A small self-supervised image encoder, trained from scratch.
Training: 21500 steps, batches of 256.
Data: trained on photos of arthropod specimens (BIOSCAN-5M), 195000 training examples.
Rows from block 6 of a small self-supervised image encoder, named by matrix and row number. Rows with one number within an expert belong to one neuron, the router's apart. Each number is 128 + 32 x the weight over its row's rms, rounded and kept within 0 to 255. All counts start at 0. Numbers have three digits each.
Before each expert's rows are labels from the 100 images, of 14848, where the router gives the expert most weight on average: "patch colour" is the nearest of a few named colours to the mean colour under the peak. Only what is clearly more common there than usual is listed. The data: photos of arthropod specimens (BIOSCAN-5M). In brackets: how many of the 100, against the usual share in percent.
# router: router (model.blocks.6.mlp.router.weight, 8x320), inputs 0-319
# up: expert up (model.blocks.6.mlp.up, 8x320x320), inputs 0-319
# down: expert down (model.blocks.6.mlp.down, 8x320x320, transposed), outputs 0-319

# expert 1
patch colour: grey (56 vs 11.3)
router.1:101141071142103144177059167117138079106136123180122124218135139076151153089116105070138139120142134201144141168145111105143129099123114156141088068123138137139144144147129157107137138096176096135138082126092144157158135195128172149110123096150108132114178102175103138079102116089132145119091158189136118132101114129133101127100148088070163140171134127127118147101131121171066139117153085106177141128156090111092137129144116122109134075120133154107136170150145160161163138202099094126126123151172115106109149125180124174189124089138150169089189082158117116140120097156103091082138112158131125108036140166160101138175138186154094103173110154119161092077117101134141166149118104109127102089110173136175110138048144155125175125129110105126151125127097102151156097139147147149116123108085144091133157058131116095146191109230052096168160166085078124147069106141128153077092204137082192094097161135133096071121211190084087138137067152136147123161121146099075140163066
up.0:173156108110126168119118092168168109172136154055138116095115117146116140153100155090105145140142078055138073056138098128127120153141163154140133123099112105156158104110109083194096154148166105142130119143159111137154133121126067189117182161145146097119101158089157082144155130122073119118111144138163128096156149123128122095163139164148196144118201088113160113041094108119167167135101194143127099113100169120142197104180161127125138124115186126132150133095063120069141169120123138079102117179122196078149151137169141106117123154110092129158161130071158124130156113117118117074144129116177144143172103074078253106102133113116123127146131116176101165255101106158106167092086128132149104172094157132163119219160161128139060165145131120116093121137103146088098132157120147117107145125148116192169080138157129123134126111161129140118071120137106163132086146156110131140118123177116108101083122079171130127133123147183127102181119095129177126106072149128189088039109
down.0:123166112121146115118100119108133108162099122100114103157112097116159141142160112144127105087141119121143114138122171133138151164132130111119142118120155093167128151136140117113195138158100144088129141163091182034158140108123104106140116111045157129100084154096152088132077092124186138132112179172159180179173130139150076148182145200146148116104183078126140127148183161119141147105163126122160111131117138094104060108074211103154173147110159109092134119063095147099117113094128115098086110085121125115117132110139110109133149109166099140148098107100095191118085075119137111102108137167069142041187105101107172215155156145163134156127131158134126084168100128138051160117145129113082197128082140151162148085124150170073054112112131123133170062138143111114180200070136172114161179131046190129118146121153142101160149142128122103074164157120136145173129146198172085178104181160181150183140092081184123159076115134140100154137135131110079102128122085146128159075106
up.1:146156123170091140130116146146114114125111070159171150143105113112145083162097116117062118161189127191163163184101160115136151143101179079113113116114118136164165143101058159163101120151133154132135134126106073152118149128145134132138036133157122067093109165203126205101129103183143130102106106141100127089129133143130131167086132183143134071071091133184197179151064144152092145195162130114122197112061101144098139120073138151149113100170180128171077105158097131139119118148103144151145160078114101169181129109096128104139056097134185129106077135106108110130160149130101094106084112152113138172090139106139090119154149125134134104129186125096130164092155131111133144132200164175144132136118167110137086097161148166119148099108148146158131109138151159157124124126027110132094125103153112056147059115176161144095074132125154136162149158124168121126126099160097092156104126092126157067248138132175117138123164132041138162180116163150132128121128057171097151137125
down.1:192137117140150099129124143173096146100136167105160124068093140164161188118175130153146124127063099125111079070103073118151101080132193097088109130135116170104120108161177136098064123127095129096094077057119121122116125188115097152174175123171106178134183125121135064129176128077106123147126152105075170129093125138178160095140147102132089188190143115128175135170138142177118136119134124133102124145094159107150113177082113181143113138080072123162137115157123113170115122093141154134097123122151148130078128115150121179077129126123107082176103169156186053123102111106147188103081126058135110149144111156189128096137136144129158133160095121157107135127188106124139138108094149095138129100126164091166151156127080192130167115145114142147120149091135163120130100182175122148063114207134132101157164136119127054177126120136131103123107116092132098123174122085174127084132129240080114141151157141065128140117086078142130143111136104091129065134057164162176057181180
up.2:157118129154151207120117134134170122150179194084089122158135106171144121125186135153088110147181125108156152123110104069105174124121028091142106128147126072131116097137200156071129151141141100108100132174155136119157137148101149132120138123065123134152168168107137140192152135084165119155139100138174094153138123142130154167148131074099129064119070102187108125098159103091171147151109098135187158088214165066131133124158103109131166104127084135117181164099167137108167161124108102068148151170123167120147148135118123180154185051132143121174145111107081176141151197088146081120187086170124120120200131102127100140174185159130130118147150094086119119182142129097084097060132054119140113099139144125145118121078122031129122180117143131116169143148109128094125098075079164186187117137128123178094126142109087097136118147136112123157128117141100141129134191173144094087134152074148101105054159106138098152145161092165043137161130118160095139122156143102131108125123
down.2:133137102162135060129119175085117119111129138133166119108119153106121175132178187125184145095064122101121162052157072166120132091141181118151125129118148096141144081112123123131153099121045158183109064080131099098083159187096120143113130144116076153153114085046098077089184124146119089157111130130119122152109141140170106086139158105156092164178121116112139095130139083147080171125113139139138086087061178133164144119115115142138115122072080161173162166176160138139103060125144149090167131179151153139074053136156100090119108133131094167164094144138136083118140093171165159114101158163158070170137139156208126140135135113108158147110107147154182086110189132156127144099054129131181148111135116130090137051172114159140113074168085156143103125104090132183119112156189114162087149146101125141130152120117111079112130075190148101091100086119079106151163113070159127116141117216096130184098081118087149119106097104144120131092122123117112159154056154128128116163193
up.3:112121082094122113142078168165167173136097143113152109155135121115141155129138107088134105125159118121134167155137060112120158127147151072143144161142092119171142126127101125105118183120149156187084063044161134080148110154094126128102056082099129132131147156129157041070162148119154089063120083118165125168139075128158145136132145111171123110066111086114144150096178114123107114167140142138170125143098132073092093081132186099139167055138103123143103185175180115119170141114132104112143135173134107095055091066151146152137125130189108189098182110079141122142097106141180237088077104129154096149121123088164117123115207156113109137128145195102171113115144082118073108111139135096141127135140063159135103118109120192110095127135150114111113135141179160175093111190138169154050151178162109154143107146147170124132121140175081108109118162135128178118076132155165136162151150199122095175166130136077096163137096039086105142136131151112120130133161104087143137150154
down.3:128164099117100196166109144114124130146146082128141131174127061131109116116131109137069112145138118118146070132096170159118109177110138132066140129095130121174178158095168132132097114126198102042171178169122154129159153091077102111157158152198098154060095174110113161148054110131093173151132161149153116155129105145148135153157124165111182135104186153110107104148095173074133161118113132149178123080099126082092107129111189106138187154145178061122118100091111150130167174123122072096029091009110107093155121111138104080148155142140100101137152071114098180148143111170116095119149145136085081065132073159154167164163103175136141126149088141126129161132108118135144125073119111110063109159112140169118110117169188122153086109103075073120090070163138135126087120113123101115177122109149123129168122172115088135158121118119103173147142171157147149157103143169127110143100174125130116095105085142136142124136150170161111082117120181117142107048151045131088143111074
up.4:173167105137102158152079149168125086161150082114180143157154103105115102121116140114093089177132121157149150132144131096086097137123138116100073079100124125153169140160137155183134078117122171120139116146115161183142143148146131175069086178162115100095136145186134112122140114139090123153085125172156126091146110121138133165126118166115132123127081133142149102135043065112102174170146106121193196053118110072112141153146139097121222105131168140136040130184103138092148148152104115116118183127123098113140093131131152126159123039080086164113118108147141113122166150129131092115133091135150123147067043140129088158160127131129155097143119107043128156124166150139133135126109137193124099136112201149134080111119203139150156111149107130108123138142147141164105124095126121106128133120110157135148080133159137112050109104168117155204161141152106076134112121166146151164092115067088184090131068125153074071158243159118097085166099156153168148108161040079081117120139
down.4:150062192180146148136151131159176146126090113133130096115094102112120129131140113135100112108095128159115148147122100152133168058144134121125080158146167093139053150097112155120118132087113065141141100108090109084134139171110119165122133123100126138148139115112153070118181090114141092111144113145103156122130141177122111104079125138108091149182107082194154217080180108136140124106153110115132134170180097149151141133122086218123058216129098201116082168162113081127130102093138148147187189155153154180092086151093129161085108151114148105099149179158139135162105154118111180152102173144147141160118148109135100071081131064143103168134131088115106127107143119124116090105096067140167120064117136103158199133100152125134171182162068128111131216120149147116109117205134119133150110085122148091111147116155142118104149102129181130163102106085141109163161098059122066054104102132090145125190204154131125107080112078130130168149156122108139132185125180211145096128119
up.5:156116157169126131129168089148127107180189137045122133088117131134147133141112143156126079173147142107128138137144079127095136137136138134131108121121103117175122142106114109147126122127118176130142112104155120127090111144097078144109059176131138104101139154163220105119174195125121083097109116107190160086186116088123128161180151135093080083129125077116130158133113101098183145092167202080116093097106162094097152160073183162120117102141126174178071136095120137104104060120124111102200167117125139195094113116070153126147111121084210131141145148134113192089156135129181139082057126142181078171172151103121179092102212117147164113129200137142104130200156147101115087145132172144156120111104128110095070074133133098109111151128141156156113098225107160110123111096126192112150109129140106157154049156116077096127133178141137178083083124126120133077158131122185176115147126140168138157145149097140105154137095127104128128134105106152171189165106147084179132083176
down.5:174102173120168138121177168115151138124172035146155105168127123098089122104168139094089128120147118147102121176099115127159154089173147091071050152120122121235059174127090179119131151104116112146141105150124154096125099198129100148128138181098084152124177127117118102171149145121146108168157130128155173144135166114078118111093117179031113131171098109155119138111083107100107117136133102103131172134115130123155142118136137154094065167092151174133081136221120130130171119066161142154123163099150111173117123181089178130136157133097133105074214104111117201123093161154114105103120138127110086088040182155183064100072113095129139158114146107109156161118084136124159120114136092144122113096115127117196152104091147099098139120088160061119136117170055130193138108162115147078199112073134150124134124141164139098119121130145146161144105133081149074115147154129126168094132134071133187127138110150122107069110111125183133130144090152161166152180154091163109124107082

# expert 4
patch colour: brown (47 vs 1.4); grey (40 vs 11.3)
router.4:132145097157112133182170126110125117094147080132129077174125111076139138084165116089128108124104168193067156137098110096122146089191131134131060156131123100092127073097099133067114139085116143098114120102126136158103071180148141192139089164090081128107165116117131167090161162126143082120133109085105102088115143153088111143091174120064194110130150104159105133111178137119098070130104147119174113141125180127060125098149170104088129095168150134131089097179177143142093134173190117119140158131112072115142101108138183156119144083146133145103190080127105097144143098171171174111174121166114072147093151169161103118147089142112091192182144133083108131095137126110148115100151133186105161106113061099171154137110133164155178131149105089103070109118122144179099080142094108163133135107119135117118093167128122130148178159150100110178112141117086123136203154135155143083171185094122174127134110166074114097124094079068075091119065144153177109164179058122066124161045
up.0:179062119156096132140118145132134155133163131157075169160084107116170123148169130142154153169093126157146126145131129110078145120093040155151170093117098145129169141142161078096096028152126142168193135190110134123120156131066106129151107090132138164058097112123133103103190124111097135131151168131114117089115171154150139087100136161095138151111189029116149173127125138165104131085127117144139131133121129134138121158114167143117135187117129145174130176153165070142149120096111072134135165212110146165157166120120113114080122117199173114149125156132146102148168116135108095148149098113173137163111120074136115083220149129126155107102126129115185092092129152109134151165112188127144120152142192140128098116141144142171151127132081211095147143147139161128075145089150108081181104105208091094180099103127070081157066102109082136212096098177112171130136112089157122122132065133129122111052133146107168135155132169135102102138161096138047150132097180126125197143131
down.0:166144068121093120087087154098082084127172118122116123152113079115111089159121095140116123178113120132109089186115131131136131109109126069120146133088139126150151166131165152095090151207141065135101132166129091194145146127074104154093136159131085129065081140114133139132120100053087114110190158127133143163106065186133150177090122136081124152109149129100143090173152161084118120136137071104147096086145127120114170155086166155136155121131046094133186140128161164139164135204138158185071147076131130076095175074114082126125113081151147139164094114182136164190176122159081144122096105100151094141128135137162085087187107170195149147122086101111141170102143132099114105075115102101113073073146169100168135071194146106187147114162105123107125057166149111124149137128142075093158105116149082126134097167112157038144116086087136135159124174173115107147123176151089088102082160098170175132078148126132158153171137101094120110143152180161127104098118069135121087114122
up.1:085150120161107171134105107095123127155151126146146118127104168134132114191140116132119127147181157155130127146116178098141148200121112198101188096121145088122161082152141080092077121047063158137120112107117111156105120084160146110104132149118158169138121115143148186145111111119167159078154109180106094135160080181133139175125090129184146077114127150141099085150133119128150111196107106131139156155180075157167179110119081107166119111126141090179125079157137103067183126150135138088123063114111094090131137114113116086160122081179135108122103139107087154181157129105068062127058099184066138091100171055106132138188147121135082128123141151153177171132099085120090159090145108102131123208104177132070101103186084097148077173143204122163086112127136166109115200111100120171099112232173107111077139141073098143159102124124114121105157132183171138155124105136083091138107166160097093139131125140154180128168159130161100157113152105150103100088121140166148144125090
down.1:118169045092162102165129109147124133139147093119146119175142128129170079115084163133129124109149056077083086122092103073138157173165069144141138087172089156111151126172126101149129119146139128134136169132149104142124164117187109102147104117088122107131125163094094093170172144164090095106104117143077124080154162122142115077149138105194150152055158094099106114139104122137131159121125120133138176160080147137113119131115080125084125126108164122085074104106094113099103122123182133151153116183141170146168107160097096073137140156115139112075074183063113108108077147149111067071141065060103216159096131125078158111092167177121109175121093208164181126170117112116144159144138138112111134179094176087172186198081120140103095159119177115168104136110162092130160136068122151090126127129073126176166130115158163146120159152135109080082148094137143147136149102158092167124111156125105122089094092062189121078107146189094113120154051170116159117149088144073084116130149
up.2:148136100144161117153146129140144100155170191060070129135129103140212102139167157151105083118113135165139128105141124017099103121130054054074098161116153127152084122159189144068104201132115120092086120128114115140128137149052151123123103112088123086121166150131168175161161118085113143109163104135178098128157153141147173140153117040089088135110057125154136109139114116072162151137172098090166193152214161066134175125115087130151132066117054139134123126130167148077186137155120123137089117132118185142127121084116123181171139032117116112196139117111133113133166179103150111069143037148120113130180125130135099152104113159122132119140116116088090116154182079126142109108127086185107121096168134118150119069060155068151124161122148148125179128140143119111138086080108121154180109125129113151124147155147119073170135162128129099138127112146111152136165208134151123093124148092154162107079113097102113178143117135133074113182129110160092123120150114139118110130115
down.2:132161099147142056158062167140074088097120149161115132080124143122091119129147180115210179105091147166140149056173125121139135114108150112104107106124157149099140093075126138156130120157084111149108110090111123111148152176141146125135141109143140141092106104137131130036165103125161113146088127148109112186092141139185138105111131155160101123167121126161160115171126062169058145153144130191168154105092130093146130178092161155167146055098087160108127170162160161166113078140117112153103127109153122151050148168147094115130095108174113139156096135167145142116141080171136136085101115159136086150107141154182117133149129104107109118111120157153148132112158143123135198117100143131121159130133137128155102068149202169141093092208091120139105117135115106167137129153179116180063144136138133087083160080103118088130141039225169098060107099097049103139113129029143114122119089129075161140101137167067153114126131100174084089054142103161141164155128140156127135125200
up.3:093152118121136143148132134120085114132081109077150082098098120069099138111133086127117087170150160140074064091081119125129189123173155132164118164192070117112078129134100112111148152117155158128139135115165209116160092128130111143063125164118148147095127125124179051113123176119181095130181078118106141103159156140067095117149114153099161103146181099114109119079128163063155082121149116036128131167138161092108026126121204144071144124110111158062096125139103140097121147145178137102140123116070105111094090121111171132159146120146129124116175127214104171162117084125128193106095134114121095016115146150142124100110143125150046184132157172171124095119120088057132057122097114137110083111109105180153129142119110156113154180101120139141080120114159090140133117114121190122135042125110142128097141207070134125111153138163096119066064202144105114097155154121103143125136137141111132155155177123133151130140108141149127156098130128116158112184141130096124150109111
down.3:132119145150129130159105161124135103174140118162110167159159096136133110132127116081143183119160083103107163095154101252124135172168102136113114107122166115188123140113105134139099146099114170241120138143098148120080174106131081134083122107143120084149120126044072133158129064127139111117123118155168096119123117120180103103145110133180154065143134149111120097059161135115141164139146116147131141132160094135159157136177100165225123105162135105186143150134083148096155170149165082098139117124117126118166127144134041083118117148115112159118186107169064134115184128158101071154128255133146168155109106129132120154105111080083160171141115099117134138163132097147146114099080114127207125162127155173104070160113129127135109130137175133160133086172129155143109132116112104091120082103118128136082095112160064145115143097128143163150196139157169112138137082122102085129094076110092106094087126144141103105135157082117153197091179149117102116089115159080132072086138
up.4:115104137163136132117175119080049091150089148106111079058218144126126115135107101155106106120177153167071161091081144072113229116174144143107127122133149150204097133125174115135124153161128159114129101128085194136129085123159091089077144122132158131156137161126161113165137127124181103131132107161141089171169114172090123144145127176134128102108142098112104057119147141115129071146172097030156133153128124109105045139127170149092125119110119147079144091116118135093143133146189097117106128074140125111158146132070158119160104078120125112146123145176063130163117161112134170119123087147062118042135171123111147142153144124127066196098117139192057127125105145069179121106135105161091102135129111157157175142119076102103080140046184126129154137115154101127109155083075161140180038110142154098090142124108135171152139174079180111064099169122109129171126121105125097159137101129130147162118166108122115187102139144144091176095139101137145115175164123123121141101096
down.4:152098125136119125156092170131085110131129123151109233156148118126163107155140173084192193101173081107151127080152133199142084142102119117123119103088136113105099189121122168133055144130128152184127110063145145112109173135114121096073140163143117112101120100042087123137130093125116122144136098114164102159102090097189148122133107044175107105151134160087085063088147134117141175134168119130097127117133171157150178111182038125213152112152137137157144146146127138157106161117120095134124138154141183115131151138127019081115095140129129205126181117172118140084184115104110143142160222113138131149135124134140107151123089115089202119117108106114168107131142109162163083128099128126204154138179138169058078146119127166140114124138188145162153133181122115127108079148119127103121079098131117109114121168114107129100123095133120175146214181144183104102135097107133114133121082106079116089073096139111113095132123083110139188075155163110127162107140145123151082125180
up.5:187172172119126122116161109085107123117094147124181138065081203136066124111131156192146155107068120061127040095161154207133128113115149112089133102140125157106138140133137133148093059163093125092164136136163146142119132117079059139145145143119106189135119089115129125130137119141109147106113187137124111157111114127122115109128145127152088135083076164100141085124089090095163113172034171205077068035109143113193187159132123182130123188145093168118124117084129136139112084154124143123088157062164159200094122169085115141161159224086120112116076163164107117135129162132120110129100170090107119114189116096128148138088098127126186127146109110163149154148115194169176145140095174106110123118111169129119100112123113073135101117139125120104085131143091139101109131183133120101177139127128114192131148103048093143120132070141197120096083041132109104154116154095125123095129119129158150132112130118146138162130144125188191125103091127074139173112121146144122132112144
down.5:132085204117118122074158115135239159164037083126151143165088119157113066180094088140065098115165097102126132190137084199140135141118069132137133116150154122158118207117120136140163130101169083171179140163137137094163157108158089138142155135086168130182133128051124067171147097154118142147157113135150146076139146122132086096144094154122131119116109056138140184058164115111152119120129097130083142148151078179106149091153115137147094162162158117120099112113073117106149143112126184125156107139123169128170103095132077123083149203115139095095164151102125116137116140101114099130156225108124172138123145095096101134089168111157112140117128129139121104159068134153069116154129109146151130139130134119118150177117155083126129133082152134132136184153107110111137175134069160068190106049160137139134114118176172185116096181061137156152102088105140098130117089151108117148116108079117094081143116105213118152110117121127211143157190142097110121124129162112142150078103

# expert 0
patch colour: grey (78 vs 11.3)
router.0:155136162119097145198130069150141121176150170083114107094178131141137103128081125157107102144148147091136195090131120067117125183150144145120200107113142129139206137147172086157129099110134126146133189137161125133143119057139128099136132170139210136098100164171172152198130146127127129101092157133160106149212082141135134143177085136158107129087120120133119129123151084115174116168143177141253080099109142105158140136151131122124125156112158103136158116076096123065144157114120089116140095121122133104146134161127144125125135062102148095129090159121154158145136188050165105184126077160148146138177153077029206110185164121142122134131146102149093175174141178111130148126152138108150109163090125101076136155166154079142081177134080101092105127162135130044104170128110171146088157168142114165121124156143130170182155150089139163088095133172135138133117134134150122156130115139178083156118152098153076168149163136169056131152132072197118122113141158147169128090155
up.0:180179141132107145162108164091129104103087133181177110139117107143179119096127131078112174088121129183136073175135075134123179054136138143165100102130186145161151126132079170207178155180120091176152083106027108175125146226088105161128128127126083135218159154147098110086150058179115092119090156182074093097085121176132125122089136126107170153204122137065128115119083146159075123186116128121121121063113143106113140103167122145130100098107143159117106106139105138118174140203120128146104171101158115167127105138137113127211110093124138125115164085120118088165120146158060107124139120130119110126095189110168108133097123104142091144192057130128146137107122117140165095125122160107116128146119171107152169130134113137139117139120072095072084132089094124180097102193132079114120133113149154104102098065110150136126148099166131085139118109102105133194165139139097053101113145128115178132167155156128168107091141133087144132137071121086126111165124132122052114121109
down.0:177143181147134137099170098128150134135111095080141096132100100099082105151130127135120122130136170118093124112152151155115094116171165124135080154136136100105135214122139163120108117149134090079164171150150127032151124109062144199122146182131034152075087151057132186148141151125114122119176111086164099108128122144109095142123126110068123123105162134138102138129178127054199129099143137104113087122118191130081171091108115127098169184168182119075149145107113143158073130081163109081104156146129177117181124141128120065116111199092204140110163094134107182126169126139157131121151165156163106154171139099137155133114075120149174193131152092109122145142132138103066087108149137124127098118076106136081145136180165094168141081126064106085126112185140100125112120121077128085176128102125096129141092212075086136121158163115142207178100174126182127128129159169145137134128127103185114098112140088203113132148111118101142111165153123118175135119062074169117114130091
up.1:103112139153142126148157118099124100164146137141043181128191184188200140157151150208131119107132120144215200149166147076124160154049141119097148135112177145214165156191151112137142147176136072110125125185103109118116185102190071100163127154166164097108092173131151130171137097116108158125098148128114121138170119121193196168133043147148118145138126137192157135147119142155122184128110137122192139110188081162154171150120140205181124158112094132091171113132138088085148108123050129146156136096102126164157157117090050130126105050134081092150104218146106148125188159133116091127111083154107139133129141115112140156189162098139141054094132106129129136123112127138162149119118121102117120160129128110142159121140102101137113149101148149150171112144126086110193145086093111103145099101123114110104194100150130154127119156107164127142133093159183130129050129110125064112088135139111130125125162117183144131132178096156082141124147106191112149125138139168121095108121
down.1:135150128089096082137129136168237147103123082123148130127067148087074192169115148048053114116093097117156140136125114160140087089131145132074090160164121145129121164122103121088109119197107155141125109124153101120131109156137156173184123145170090122134178109113133115122126128165096162086169107119143125150108117102095155132136151128048130161124127122198191156103143093130134147118147136136085137118081187136130147157068112091111089108138169144171074110105110098149119165134102176101184113138147111178129119069138173120122157143049145091085194094047166111105102145180149151104111169047150049144085105130158095132104083158097135105124143130152200120115169118166157119178191115147124140082121102104105111172109100154114181106162108131115131129130103214134115101122157150087121157162140114123162114143135130149143130183176110160107088112100190125114129102140155156095142208119092135078170180104173095125123094114061116173155094155125212094125092110121121099161131
up.2:090165122166140122100128163085082138118049146117139136124140130119222150163151146109142135096124137179127162167113140119108189130126128131144108171075159141106112147096176106077125159152158107093136065065077146104118130188128095136154124102142162197135162079097150133054078100129144173101117166136152103138128070142133119125146141123143112136176194087146109134171141153154125116119141102119135151110142129163074104107099160143101122116144114173099124140160130113158069132141138124160076178077146080169114144072158106147165127101100146170089177119187073091125129028134184161088102122137094071142111118125161110139124168120127085137169109181159147130124096105115163185163141171091142112117127070116161179062076100190120105128068215100150185147149159076150139129117126133135152117098105140108089202098142122114133133138186098097109145129085150138167095128056193082103179154144102120126111128192120144126105171081120109177096118094079107128190131148151134109115045
down.2:116175128112115157094108161184151126193129062103125161184124104075159097142085129147090147143201083130147099114106098095100144197102149155105141113126144142167144185103177123205179099107142078177148170106106181119191168106128088151100135163126138155089100119159156120144088100131138174155099170149197174141143118132168113062167150164074177103141139111069112133078128160093163152098189086127113107127143088157198094175101113148173113164105105069112105166060094106099128192131119142177121088130103169090132168134158092130137139139101118131052117177133139223136113141093102117093080103136119072098096088093127136159109135137140100125116128099145126173154107148112127125118087132098152163111108144159155143133096140131102120146103170148137119168195153071103187145147144151089168143106090166137154171153169102102163130091095100118116112179149131153139128166156120112116122164127168137108075129179208096074112118155179142124142117160149166111115081157159093156045078
up.3:156036188158218126097206126138168138164132103129123120108120143165109112177181105205144137085173151131114082123132149148119160113133093119100092146088182122156074139153138114114141083097106128107164134100099131073123125126172101105127116153094115100136123168077154131189190104161152115156142079168145117028163142135088125134143103138083098099128099114118121124124107101114144132105153123113079166190185106143157132158142155175094076175150102195095111113134116096080145086099139138128130154078123116190165135161066134154115056159093119122105134183109108102126106173128107108158139135140120164098127191078123131167091108092161119148082100098124083094138107193116124128149123115121072130118133159126149169132084133068110101174079134146117152152147077121119097142097082137081206102113113174130103101144122105179059097179101200134144122105139097054163136117100091093124097102076111133143118155135169108105082191152145168117121101133078139207163178151072134115103130
down.3:120137113101114157156068142136076157101146209114116093082098138154147184133106102085120121132111128088094098174108181199134124146150158098077148133164109135090107152153138145102128151150158181081119097203148150134144101104101160080188171078206109128096153148102108115094071124085122181106135181144114143181122094164118149200107121099165106145147154156142100152208107135095122092141091130156138141139080174100109100131109152043127177090133128108137186137107104145134135166118165116134052090112130119114114146137177152133125179130174120087162134093133128166155134053102135088133109196079087087084159089135160134135128106154104122165111136170156129102119122081147137100127160123106094111105118159121094126146123141154137118082151153073116174066092131180129114123097160151122097094169123112150159163140104116078158106101149042158079125204131212155155081130119162116159104099188115068164113144110084167163142131109120158135089175092075085069112072104103172102161130
up.4:176141054147060118164069151075180123080092148143094115102095166107136127125116137052118169111102160119140095153184096140186159075126147139168072100142120108132123100085096183146139169100111059121127117090160132186182120240138146166115125151109073163163209109147116159072149137138125122162122128131073070099085139147121127117075208106125142129112109131194121102069089113153094120138044147161115127086114154113083197064179129137147128047206155143086113143134117159161131133177117152087131179163135143111171148100162129166138088147158119159142156041131110070150166125159081100103178145157157125118124132161149103146076131202134110132170155149133159140108156119158109129114124148147085117115137173116159108151108119144138131099121105112089146086084131113156115087177128116160096131108106083114133104105068105116144132113169131100123127095092103142142128126147108098113109171073137135058171142124116135124148111122085142069143074147138090114144113087093105168169135
down.4:146118113094092134115112146161150114135152082138149125185084162077136092148133102075116126078201122124120104185112202172171135124127135131120071136124159106127136164132144177116178150147148104057133148174116172083155122173121171165131095118087100132098167102081111155139107101140170141101180125158137193116143138122119092135110119143105131093119170137156081131123124130141159122094162111131091157126120143118078103107154143073153158158144197141073091108101076097122115167124134145140112145074153104112169089083135123124148148176113166160101165074085106136122048140150105087126161182104100158129104170112128109196135122172134101146141129122061185081106100118159134139186178115129060188112123155109110157163102164120061143113105141130141180114105144106148153176103089188098149137119102188106106108118177156126162122189124134163189174168080168140153139123176114106100108189082126172069179112111207073091070159116087169086146112171077144120146147058135062118121073
up.5:143177143146102162174109134180105168119155116134166113119162142084172110131128062076151163127150135133135118116137108123117118109144210167147145119124119108110112085082126148158131128092175016148101111137135000130132109130195124222192133163160123072170180106124124119115119135161089154071124161130116097106124079140133109040121111104115158149141159134136096144003115105141128137216151142119148120121126147147101162120177132146138184137098135154138133116131105126138110204137130171077101168154136104074171147128245135100172131100095122160132185122095150112142137118131145072119124123155137063125131129102127127124127154121070112131139121113140128179127088138144133113136202170134120114134103141049135135152144081160145125113205091109161099078141118108135171130130142138160116229090158120131154113107103042119140131117134093126139127114125141123136124123125152147111155129127131110089106183159149114126131149116145124124156113105121150170129112152155126101123111
down.5:182125116118095117126125089126132167168111144050124158108134138131165116163148086127116079120130074047157132117133101074109132156078126130146117105095094093110158134136170073173110092144140129137091112157199078139143152131132100163172183158157126093103107097109189152137150152129091183214154174118205158080162097106151176090194126087105104161138159140122112149133115055050196185117110153097080132046123162113098123163136150104131167144148121136156146139078119125081138147103099145118091130128123161071138147073175079150084151136088144131181097139077131095127120074132164135121115090096140109153146093164101143128083096142147133086109127145148103125172157146168071162150129181085131141134137126037063127145157132138116127168137112111156107147174154133091103144122148163102149145137146107198207143188084077092128101130167104160164061094161099125121110106113163153150150089139124108091058117125144175099113137123135140142125130112187138153128037140067154155114145